Weights of a small image classifier.
Model: 3.26M parameters, 32-pixel images, arch perceiver, norm layernorm, activation gelu, layers 14, width 128.
Training: muon at rate 0.0019, batches of 512, held-out accuracy 98%.
Data: trained on stained colorectal tissue patches (NCT-CRC-HE-100K), 90422 training examples, 60.0 epochs.
Rows from block 4 of a small image classifier, named by matrix and row number. Rows with one number belong to one neuron. Each number is 500 + 50 x the weight over its row's rms, rounded and kept within 0 to 999. All counts start at 0. Numbers have three digits each.
Before each neuron's rows are labels from the 100 images, of 14848, where the neuron reaches its highest value: "top examples" is what is common among them. Only what is clearly more common there than usual is listed. The data: stained colorectal tissue patches (NCT-CRC-HE-100K).
# fc1: MLP up (model.blocks.4.mlp.fc1.weight, 512x128), inputs 43-85
# fc2: MLP down (model.blocks.4.mlp.fc2.weight, 128x512, transposed), outputs 43-85

top examples: tissue: cancer-associated stroma; tissue: smooth muscle
fc1.117:497377436534592473416548539497466532496597464419489493412547495509443429412556468531474513609503499503502544449638406508469489494
fc2.117:578472427558376439535566496566505449518441494563502561614563389491479534466552503566484550416513422484541441505488428491576559470

top examples: tissue: adipose tissue; tissue: tumour epithelium
fc1.487:473471424483499478524493554501442504531524598543428533442519550501521473569476504468494525525426555542448455535442532468574512525
fc2.487:533557504539463480483436473509477478488481515508432528564516512457521457502515498441492448428520537520550535517503664398557534528

top examples: tissue: lymphocytes; tissue: normal colon mucosa
fc1.37:538514540477477606513540457424537473498434579488477521541599464624471464530488554509490515471534505512538430550508419414470522512
fc2.37:385556449570512443474497552463521549452544474446522478487486417492479493460520565596459526593399548441559452494462438521531563542

top examples: tissue: adipose tissue; tissue: tumour epithelium
fc1.270:485576479473483485566471440533540506481457448561443529571595485581452491506517569596524569483597497476488541512504544512587460536
fc2.270:495485486581478455576440471542536514399584482481535515455485504514416564497506451520440498506430449563531490468510521543477447507

top examples: tissue: cancer-associated stroma
fc1.483:435537469584424513551536485459452442514423587467456505461484464375543502491457521492472468531509473411528557585572518484482466530
fc2.483:536571479437515519515483546500578503451506531492537445391446442478483449466499538521473475496400530547454464499380551551541516474

top examples: tissue: adipose tissue
fc1.86:521385529487430405485510541559466492557503574568461505567608558528515545501507557488520472587548453509492593527454562398523471497
fc2.86:467467478468446482545478428493463470416446572455486432506588501454502599533497464589546417518554469499487454526506491546489476601

top examples: tissue: lymphocytes; tissue: mucus
fc1.197:440587445447470441518562442501521445515544430585474488503545468544597476526506520568488588425501474471583447560593448472476596573
fc2.197:503424526420424439585527472522576407439490474412530537468492529554434596503589466544497445572455511535485448544429549547596592466

top examples: tissue: lymphocytes
fc1.387:456532402554487541487517460484451459536481464461552381541531493596470603503439445502458531500468524496478510453605476436492518553
fc2.387:510511418546515550479505462518466454523412536505481442599520502500493473423445477548492506501397583408486491528532490553525656587

top examples: tissue: adipose tissue; tissue: lymphocytes
fc1.435:569536504391560535429583429603497465486480534506556423520452550538588553584546522530540548603495580517520535445557513467516424500
fc2.435:582512431560458467545477526433464392496419479473432488484469428527508524548469474594629507471418448591542457479560442537531507492

top examples: tissue: smooth muscle
fc1.275:460493439469425426562502502509520560578493406552571512509607497500512536464520543491497570559477506573525425571536574475545441442
fc2.275:413489442489523581472513429451508513554540515585526494479502409503474416463558514525656509602473427433475462530559501482531518477

top examples: tissue: smooth muscle
fc1.425:472551494570530514443495477517484515459605472542575510531477432530438457471534528600521555454485514525533427439529485564493523574
fc2.425:480520464534514433416494518503528480502476495558491468540446554463439445473548370510427497457559409531476503582472436498502487537

top examples: tissue: normal colon mucosa
fc1.53:519541538423420462517542563511576420472523450496517502491513510523524482453528627566611493450478537483612520477447393462550462460
fc2.53:536488489409550464512575612526502578521520570503519486538551526531494528567533420460460490508488454505506438546506555579487506515

top examples: tissue: normal colon mucosa
fc1.343:486497513546527573512579538524493453442502425518432451490451469452483469553349530531470498463471453495560459448476485481619543601
fc2.343:458488436647501562522506472603470478562573528506474504548520500473455480570481452484423549517398398578466450575457557486386510513

top examples: tissue: lymphocytes; tissue: mucus
fc1.194:465515431539556472558489471519460492519530456451459518501496471508485452557491532543588563488463461487562481442515551399470511537
fc2.194:515378459530480419502490577453528463496575535423499524535477451497548596484569444594490499543517515425432502546534428572458516458

top examples: tissue: normal colon mucosa
fc1.277:492453467560544482447559475509394573479544533496439379458467554446476488496538477531541589540433528567471576457431553413555555465
fc2.277:544387485469573513499488484530495460481507453432510464481567459364448546485404512451557525422619451512487512468436497447511511557

top examples: tissue: cancer-associated stroma; tissue: normal colon mucosa
fc1.230:480573537578416502467516516476421507475478544479558530465387556455435538484514529490504468517453506454473446465435384593522492542
fc2.230:482542533485552521413421587467484469533443466471547473472548480547498482534397570423478505547508545533495512480513628409509431412

top examples: tissue: lymphocytes
fc1.71:476524385481485579462481449525500532565560458457522458554424533477482517425421469532547537529481503542490514521545534493470533484
fc2.71:527486575459519643535390510515479518517478530459511563593613436524559475504498392528504551515529450450493568467570488539566503476

top examples: tissue: smooth muscle; tissue: cancer-associated stroma
fc1.449:495524459597499439476460513468498563569446480477491460551389450548489449547519437641484468487470602554450486524454505472435523507
fc2.449:512545488413558408630527555470573506507515487500526417490431522513453440472470413474526572471498462579504492570495490457503531479

top examples: tissue: smooth muscle
fc1.190:585449491392511456431430551527457489437535428454461570516536427514477448404493567388534465492498491613484512470441448543530509414
fc2.190:526553433511450530477572528525585570434449501492517503561540494514571478418591502482358607535424413463555615562507483463528458528

top examples: tissue: cancer-associated stroma
fc1.450:494580503499453459355494568516575472505508449569603508448508498629502593482486568500510481471461551430506545466624467436484433520
fc2.450:445405529567524498463436500515474478543500467495507485456481573441475527447447477493598506435500501493445444539434540576522577528

top examples: tissue: normal colon mucosa
fc1.376:500473533550545494489418484414493538417473480466379510550525571592503470507489440462512532521421519480510451536397460528535491503
fc2.376:431512531578507567517464462618500526547502434496473524389492412437375527597477447510456503429483481473497452428479510495440489562

top examples: tissue: lymphocytes
fc1.366:523585579432593531505579462497518514523567500434445400556438425549570486576399434502442559552407386503477422567501456443495580484
fc2.366:492525566544573433485428470473515457478541504533487425490526490482517426540500451434611397508489567537458442479531536458547539543

top examples: tissue: smooth muscle
fc1.367:443549474552514559554458489516465542508574516535548511523454465474411565476429459468506473440571543511553511488616505580417540514
fc2.367:528585463508434481499593555551466515563422489458488488548478511513514533396536495476422494575493449585490581478433497525440525440

top examples: tissue: adipose tissue
fc1.496:561550492572437484555551515492559604563545568561439486471469523533382467495476422444536472511513551456527568479488455630502498533
fc2.496:534479467497541491476535495529405537510462425486504507476634503536445470511473476469443452536538469532545514437433515455479508519

top examples: tissue: normal colon mucosa; tissue: mucus
fc1.461:435490542491454477506508398455464505558525567590467522548443498440482500450543551417547505572596575538399578420440507535439578395
fc2.461:485339408480439479563489450506481529512450484481493426496487481514476526426446470460558527564597493526506499456505443535471632504

top examples: tissue: normal colon mucosa
fc1.298:522495493533527451404563467435515510490511459584501452543495371483447453571518541588483530415415485610551601567497554589447495504
fc2.298:560566529410502507550443486542483567462520504514536570535503442511395473500491548587512454502506529466505519514432595474587577431

top examples: tissue: normal colon mucosa
fc1.78:528488535562507464558501496612525582393502580448489542512545466497533497554513558401484531571601423552576411487524445471443488502
fc2.78:480465464525571627537465552456576567472522533455490463572452427459551541433451559468516488468503469488468442528494497494422485442

top examples: tissue: smooth muscle
fc1.409:459567540532456394408507553508466527539501552510480476526453594490564371471460470506486478540454487402506537443408485472533502496
fc2.409:500514509490486471490434528519517478462469582468582471574440488432473545525577545392551480450509488544474518443531588516569438549

top examples: tissue: cancer-associated stroma
fc1.310:503561438574527425486534516513544540513534531432565462598491575503546479438440407443525525512446610471441460533631569530486438395
fc2.310:442517455552501487541486497481481419477445554477468618472475514458554423521438447506468413456496476491375458526440462512427431563

top examples: tissue: cancer-associated stroma; tissue: debris
fc1.81:504406527523541388522516544630530414479492570506451407455515464563448440526516493433448514380463462424486469529515530518519571430
fc2.81:474503499461510469556467482591461482493384496510503416478431511450497514457538547473456527379580484463513515542418428416453462499

top examples: tissue: cancer-associated stroma
fc1.217:449516511421438559555469471463402505455500450524526478532610525525502481431488524381455458499584411432503545413430520475458536488
fc2.217:526552542546463413578399501597546531457415528476590494402438537424456478488474564475470470452555462454484487581427513545605517530

top examples: tissue: cancer-associated stroma
fc1.103:447450536483534441542429542501505524423506474450481482583521565488505496511492459512458482547443570504522412518523545501490473445
fc2.103:442344394510577458567395574557511472558520466588484520535606480481436474448544503431462401462543450482463552523497525557519498566

top examples: tissue: smooth muscle
fc1.122:488521568395397487551524554564441492520487498446515516576402452475529531497500511507521515480407381473510403589457492471512463512
fc2.122:481573504514460628452494491489526525478469472410493497427523388452530576512501589513500400542568508517516496493399492527553487475

top examples: tissue: smooth muscle
fc1.400:444568498502460508529459564500470468530584529538550512482584434504480462461461491501518593447482538523488547448567530460503537467
fc2.400:562561479455363477498545519551448495522499535393506545570463557502547516438511522455520581566458471483485407588490498534454549539

top examples: tissue: cancer-associated stroma
fc1.111:540551509512511405515480431496553522518535427548531519474528552486473497435580587547571400400511454558518454533446502462494581470
fc2.111:524476539362455516535464391496550585466446496592578460535449512529557541483492488479499385525499459529561549550474463615551529438

top examples: tissue: smooth muscle
fc1.300:540491532514485535512499453489476416582492542591507468477375474542536481415467586486461478527507419463541478480442539422448503371
fc2.300:450487444521514533513500540387489565483460521572431505517402429499477527501430545442462526531439456523510453568513603527462438472

top examples: tissue: normal colon mucosa; tissue: adipose tissue
fc1.51:491533434499604533524461514440405530576497435435505416535576572475522473470510532496473468441529504597533448450542523504528539413
fc2.51:593465451507521514490606501630527472477452472488565452585528556503534466485533535499556511551485463514494409501469513563495503522

top examples: tissue: smooth muscle
fc1.15:495479502467472575515501495583542514509467504463518489481439519461501556553525389663576562553433411534494455495531466540458474595
fc2.15:472476498474480506541508545440449480483548466596575464477448469557486515455454532518530502474450398507492486369485519524469528516

top examples: tissue: smooth muscle
fc1.110:521480508461528545426467482485506498547530464464550426484431460537501504601539494474396504519533513433515439489416473503490525465
fc2.110:470572564522430479516440532488479444507563496539496489506557490559451384509546441489479501544575581587454471495516553522476454508

top examples: tissue: normal colon mucosa; tissue: tumour epithelium
fc1.26:525547510473531614491536517446474514492479476506489512547515452498588528530516573494506462364432518457489571515483506418578475475
fc2.26:503525573519490455497416432543487564528464439488465529475465453446481594523461605502500564514382511514534485544570486520437460513

top examples: tissue: cancer-associated stroma
fc1.365:564460483435416515478592485513522510480479547426584540487542541534415473515496496469487447537464514403506518410505555425503534547
fc2.365:470465572501491499479415430503507593571519453434525553515463527513602505488516477531443498563511474489485416527471566390503541459

top examples: tissue: normal colon mucosa; tissue: mucus
fc1.313:497510521577523479524552613523486448527514502556489453450544494555498582444548491431488453602599486549494447481456478517527512542
fc2.313:494530505500407489473547406372564554498603471553612516457456466416563552445413533510464613489543434528517519446497638505493483453

top examples: tissue: smooth muscle
fc1.258:523459539531504416474441530535598481562442464485517492426419454485561451450569469477494537563451520517478482568480562456441398552
fc2.258:493458607429479554521521478530517530498482536503516463397512499501436556423576549537462528497470526493523476479511457554455530551

top examples: tissue: adipose tissue
fc1.462:568575525470512482508508493556537573407477554513446579469455488549458515574560453412465501526514511495503451502409524557494500496
fc2.462:598499423597527517629478524492408404504550438581513497435568450482529475375583476563461533447489498473513589504482450499533456512

top examples: tissue: lymphocytes
fc1.418:426548508488572392491507468559466551457505499520556501512439413449502495534555571537536490524493439568456466512500490608475504551
fc2.418:584557448557513503438557428541575538578489438591457509437536501538554504572506569550527388436516450364526413543498419504489582497

top examples: tissue: smooth muscle; tissue: debris
fc1.85:496442462498507492519484465482546579573547510553435511511589471536471533485530532496518507523380497537579492525520394386552378481
fc2.85:452479512561529530454490503464510514491476378519542437519455481479585507411503497522515465543501496408492627616498489543537450519

top examples: tissue: lymphocytes
fc1.33:502453529621506527446491400567454432468489566370466414498528525426513415535513471470516537536438470522404499501549483424489571475
fc2.33:457469494417563528422533516423421577426504530549497431493541477516608564547469526492456510657491421576513568510440573444512555555

top examples: tissue: smooth muscle
fc1.497:502569483460485454408448451517535429514483556544496516497481509492431578463513498522485527468467513437514433475479503431514478496
fc2.497:363541479392409483434521511485510459450521415490539422483529473451443552531442480504498485505538566521533477507555476482461561548

top examples: tissue: smooth muscle; tissue: cancer-associated stroma
fc1.253:621469479507488545548518504501505440607469407380582511480486539603411515409412497541488522521527396513410467474503414456468491487
fc2.253:507513494543517518489443507548499549542476521477512530586539539549569383511433585478514565520373458452500520622565598551539543500

top examples: tissue: lymphocytes
fc1.285:459512530508555551431476495545436525489470530592499417607446452591458487483464463425535486462521529503466556490533589447495552407
fc2.285:439477473500513459369559549506455541544509432511480506583566502514473507439435535458406594465626513516467481445513609511550456515

top examples: tissue: adipose tissue; tissue: cancer-associated stroma
fc1.308:596498512510505438495507426549478526539462450564507469582482497503493472540465521502434454541434468538586452563628455571489509511
fc2.308:623478459443425558465472502530507526523452461556545421513519443465585440419485505493586462523512469562543510456519568483465555570

top examples: tissue: adipose tissue
fc1.180:504460562456505469543570445544576545503564482406503468470506536505493495581542465479468545540504487509475524549447501427525479481
fc2.180:501503501523519518589352500503446459391521468541503385505527416507455502557528494474453545463516516392609524507513502506491448545

top examples: tissue: adipose tissue
fc1.118:585590414556593556531566480571460455481502448390465592471506527519566489521598492467498378588477499492528550449496508453504474434
fc2.118:490580560552515487484460502471569491509480476441440463531602472404565398533610493414437495515442398487599529523544518502415416609

top examples: tissue: adipose tissue
fc1.187:570453457498521506494527500453397507551500400428439543552538464571465559612486576480551504534563518490539557556531563455587535455
fc2.187:444479489557476532487492418628452474546533510472528530551460426476433501553474490454543417576567553401528487428514419552496453490

top examples: tissue: cancer-associated stroma
fc1.325:560624505471511543515566546578359548534440511486494505568523566534509477548446548553474507431428501512507566446560470550461530512
fc2.325:504511395567533574434529491579441547446542497526479510528462538463534516467487515591435481448506518507435526553500520433459602396

top examples: tissue: smooth muscle; tissue: debris
fc1.314:501518561561449431553479581463502520544433525553432568516571472392515560559552590547506421442470556538577522483553531507553492406
fc2.314:559433529391425461500576472449540537487481499426459535483476457463518521578493419499410491535405626533548565457555432432552463512

top examples: tissue: cancer-associated stroma; tissue: smooth muscle
fc1.224:471459490498479473476548399467421524535483459460463622549514533555497484473488501537586531583470458553539575553457544454440561574
fc2.224:553611556544584480535495491442614501453372570517492409473479494477510417472532539517533556451540538531484549477466504456514520528

top examples: tissue: normal colon mucosa
fc1.12:544439505534398455624452517450504493582506428474457505460571396423485504390536496541433504531450534493452492540472444536579483488
fc2.12:588437498545472495544519439534536494533475552486570459518442472498493512472554495526518481475434561430388429512416479475564586523

top examples: tissue: adipose tissue
fc1.323:497434443549526528480509617478502518427534493598509505476518524506437575479470505541562540493500498464531562554482517463532572485
fc2.323:448658431519575564588510556505445442552546482465431536443464475429455589485497472430514427509521449550584572498477452537569633536

top examples: tissue: normal colon mucosa; tissue: mucus
fc1.154:515449568485493599544537489533517532493534511485499442506578431472498503505516469567507471567427494548502641511410300485506490518
fc2.154:454459593468585465481533530523519561514511453454579553464477544462604495507519452558452585672415515459558519473562390575548453543

top examples: tissue: adipose tissue
fc1.269:507485524550410545506518469497511500538490579555460498522523455517488499551466579498491520553570528491440554459432489567500515444
fc2.269:517447445553548479442507439582521441552468438579544445518599438594458510465590524569498429466478541444552399525529458521539429494

top examples: tissue: normal colon mucosa
fc1.431:487470488529460552463479490437506485548565465473397442632437511446537446602581502514554514592504518514526512468486570533580476370
fc2.431:454357431458526516562496449455491530534372518491461532597551498504474567533553464401547489531518448583582417458502506568471488486

top examples: tissue: adipose tissue
fc1.54:470501485554459501469449477540543451457515526576448511464494618525517416465461482445491559521519511420573456527454560403537534512
fc2.54:440555537505496559536420476453482604429555483562448557397463544606545510541468517519498450487414468509573449436503546505489569478

top examples: tissue: cancer-associated stroma; tissue: debris
fc1.240:470498447442482475471541546559396473464453584456560486430506496486483509419385505529528557499535537421575437496470537531466492545
fc2.240:517553536450504540458364495472548476458449525521463532536467513586496576541538481435595526520501484551504527537526483470633589445

top examples: tissue: normal colon mucosa
fc1.173:534526485583514518504487501486494473509513447536502456582514471579446437451514536464509553535522513480592493503507511465483631442
fc2.173:436495466510519552525492416509494619532462451519562451534431483524493462484484548583547510525473605523453526458512554548423480410

top examples: tissue: smooth muscle; tissue: normal colon mucosa
fc1.361:619472519490539439559566500510525522574476512484574621572452478551508536500482483511470565399504430558538539555483565460472412419
fc2.361:476573602474545552490483559527446569587553562468539502518502548396457440511493523554577537558474449451597507519533535475466456502

top examples: tissue: cancer-associated stroma; tissue: adipose tissue
fc1.87:582482452570514474565453526515420521536521487555375479547538585404596512470589481468505446446460512464458479552477504517481604473
fc2.87:617515496579594537504447498537544493525498509468507459484525595480548505517534490496463501609467496543601556504455528522438505540

top examples: tissue: adipose tissue
fc1.372:487497571500485441508477507498506445499619511579435444478486538525499543481499558449434527563471457522530438522470496482596558480
fc2.372:442503645499572511431427430471426443461523500444449547494449410496571487423546538406482489500467511452515555392558608499539518510

top examples: tissue: normal colon mucosa
fc1.455:504514487545498397438584482459507465528504592445478398449557461440417487428480498447580511497560521489503509575483542531473459524
fc2.455:497532567490468550561516571518394430469473565511480464501472499427487462559493564522459463416453453571459477536470527590480597500

top examples: tissue: lymphocytes
fc1.421:492573480555459585486566398548503463492433481492468500572518472625358568482531536460531536511569430509531480483570523487415487406
fc2.421:430590552580438531460507484522517489507472416518474580458453454477454449415534496519497560367462613499423504523564575511516528498

top examples: tissue: cancer-associated stroma
fc1.144:544400448433571448476443476548540550581504552524487472454441590457492496494464533502437471481436518455515476539474566454503525479
fc2.144:512389435402426512534504563566506593548444541473468375585484453598488553516517547451493513490532431581545557516568573505544471445

top examples: tissue: lymphocytes
fc1.498:509527479474510576565562440505502463524411513499585388519416415572616475496504500534437523528485447520473396551454426526591554518
fc2.498:447578512463438594514535473536513549500547491520479435443499522512508539598521397450526431423501490523433474483544502437594466536

top examples: tissue: normal colon mucosa
fc1.212:517532507517545412562527469538568577448536527561476454464582444518457429509621506518468502564583466516496486547541473508485527533
fc2.212:493464586557483481502548554488487464489517506468381554490564495506472530475530536479449510509618487473523412517442404572537555454

top examples: tissue: adipose tissue
fc1.0:435495573483532466548522517493437553504561470466435485460428581587485479492368523590396490482440508450562436511460547494575486550
fc2.0:388564431538502564511445446536502421477523525491493429471497535552509556469470453489453398548524499475466532506525498390465501545

top examples: tissue: normal colon mucosa; tissue: mucus
fc1.466:559576514533514481557564576432426427483510396438472502488421527606524476497609530528495526461508475514550536530523443566571495538
fc2.466:497446561499557524489545537473496403560478453455565512488497595471573581567455438448560474534458513437479499436447435444444516499

top examples: tissue: lymphocytes; tissue: normal colon mucosa
fc1.388:473592452500562409519570540543512408477423525548577465526522446515594449516631520515582519467478503485559474624420522461516447625
fc2.388:553542502412509559545578583459349501485499508558564526496464481562443491458541422507541489460478528614500554503425480516476540602

top examples: tissue: lymphocytes
fc1.223:493473468462504568492597463453401473524501446465473488515459518530543572572541463546584452452528539533455483514443482523484566539
fc2.223:465489516558491487497485511459464513522476503508522443448463465495444523546452510528552505479490467462553579498580477480519501665

top examples: tissue: adipose tissue
fc1.182:500486418590604413532507611544514460458575487529492446499521577492520466459556561480559509544481499555532558476459492563526501487
fc2.182:523461509434417502456564511494446591518493557484408502521497463525479536539494416411522470434529437563533516591459523517518505450

top examples: tissue: lymphocytes; tissue: smooth muscle
fc1.139:444499488513558585505544492502543450412494530451450538441561492466510535454497445473503520527563419436526434497475564460549603466
fc2.139:514618535454565445509550449503428568503512454427548530486449428421543525522516614495447515436467470493488499567523561509461556507

top examples: tissue: smooth muscle
fc1.403:496438493559412430417509447442431440548462560436427488550519453476566439520468577522486476574468535518522551469440528498591479460
fc2.403:579501552436539483495442459590443504407525498477460502440460496521583522511485490496552568526505532468487469509398532536499381503

top examples: tissue: lymphocytes; tissue: normal colon mucosa
fc1.443:507503656579517470521497426429497573556472428488532476516443488497439409522521509572554448469462523571490579532479560489611638584
fc2.443:558513445476576539534511486450503455503452443573577483449460504400515512501496486415502466508551526477525484484481404533437562430

top examples: tissue: cancer-associated stroma
fc1.356:511444513602467460432458483485572528477521434516455467546507509547502567498525449517565586546500489589436554413570533552484602555
fc2.356:513452548545520567452374442493483519497529487517505569535569492529601430440507546462419499552566343485530457462369565486473548538

top examples: tissue: cancer-associated stroma
fc1.94:535474529547595487534517597604473512523496560469542477429415485445437451513518517546586477602471488442527450484475479568496468469
fc2.94:466424468494555493550423588473536515494541515400510596428576552458494482415476465542536550421526499542635538452546574533497525535

top examples: tissue: cancer-associated stroma
fc1.201:531483490430526496414472520395452499514526447528498522603417452543541510497517563588508435516431440527537591439512474464494515497
fc2.201:490513388499548399511471478469509550449442477557494505560461539475520473524452473464431505492496484497530577564496405463511499491

top examples: tissue: smooth muscle
fc1.244:488436434477476420495525498514500483408601550568490540599491527538481426473504540529489441544455586530518491473540460566516393521
fc2.244:445503503461568490538560478467498567578452588606571355511449459570477466499567518443440497514494416436521515530463434500519501488

top examples: tissue: cancer-associated stroma; tissue: adipose tissue
fc1.84:560492519458498544505512477557481432425463488565542495533493537513559523453481449516526502508424479519558497431544488562454485572
fc2.84:469519462472502530511529529485482547531559608462517438575429453526517498411490608474476555511559475467524594445505537626628519462

top examples: tissue: normal colon mucosa; tissue: tumour epithelium
fc1.392:526532408573471382542468503571498507554533577541496443535563483485458459493551522490590508463523565502579487454478505546419482459
fc2.392:504413484578430467545621385450447483484569493509574513401530490492491515530451489458479543616585513514562496523444513516471499479

top examples: tissue: smooth muscle
fc1.506:573468521534465553422484515545471477457517499489512507471520539426418532462509578537598539592566492520502484567563482425500436481
fc2.506:498535584522424534565497469591482513513509454555469448489484523547552487489474420488493547504487453589429486483498488469537537494

top examples: tissue: cancer-associated stroma
fc1.164:551549439499472478502394534540506371536542506536512555431416523509495483512530454513427573528418512464451420472457593403524535513
fc2.164:552578469542475425408550538469562455500438519514492475481517532529411443509552479514519475503479414483523451491484501574514513557

top examples: tissue: smooth muscle; tissue: cancer-associated stroma
fc1.248:524551491529480555429580477565435440484510535450534570422572445530502523487468572563522562586491495446557490490458485530546530521
fc2.248:328475487406467528446510465475524455415498509495463559525479427480546507466460407508583475517456479518378469526594480529488562482

top examples: tissue: normal colon mucosa
fc1.198:425492459478490448543474487522510470415483478560515478539450558481488546489570405550528587640496501484537499543475470432595513482
fc2.198:492445514449512478449481580519540428501371556449506513485430513509534434515555457460500535514498561431472571513486541483421528648

top examples: tissue: lymphocytes
fc1.55:382641582541564575563419517421464577589506432473483452628412460458453592555504445465530506451444568506432433507451472524483540487
fc2.55:543520534504477532488462550431524516495455426450545425406415462535569448452516609419462540491531566512564487423576483526484510480

top examples: tissue: smooth muscle; tissue: debris
fc1.34:448492473544469419510525457522518488480521436570587520524489388548567446501512527373471497535460488459477425532582515493440482463
fc2.34:433562496496561517465455478473584562437553430481499434535543475558437552494529453585522479521566464536621460492449485515511451466

top examples: tissue: cancer-associated stroma
fc1.303:547546421487425450398462509561462520422464491503613412489558482496485538463447576480529470499564522411527464473529563467392427560
fc2.303:514569516511551514517425409589528471513448500528485496428455550518485561446456515494579528459438497488495462447423516518604570423

top examples: tissue: normal colon mucosa; tissue: smooth muscle
fc1.369:545565391479534520490436477439483533513523384588508556478621501508495507544530567523491524522495456578446432509520518428510526481
fc2.369:562549453479543583448501394533481481448460426512614528476489480474483451411533514520480541472478508483438526501511396420493532491

top examples: tissue: smooth muscle
fc1.265:469549603426482581578500389532504533494573602498515492501450597505490558472516472511448513511509544361504384548462442491524486468
fc2.265:488507535551477435425525501525502425496534516470425462539536496527499535534422474509482494596476571595550491555662461470455505481

top examples: tissue: normal colon mucosa
fc1.177:492506476431481539469484458483526472515573532426450453541517415555454486429498556444502527477400455534508576498526445483493496486
fc2.177:449467496591542496571601507451490395518399563526543497436564576532548469557574422522475529502514563553562415524514440556528460475

top examples: tissue: lymphocytes
fc1.132:518616532484423442508527483459540467473478593518498455578536473574478556443522407441503469495500441623490502430539528500470465503
fc2.132:527450375583541549434619483472422475527603548470511484530500481537483427472521502488565490514449556482498486461484436580533489545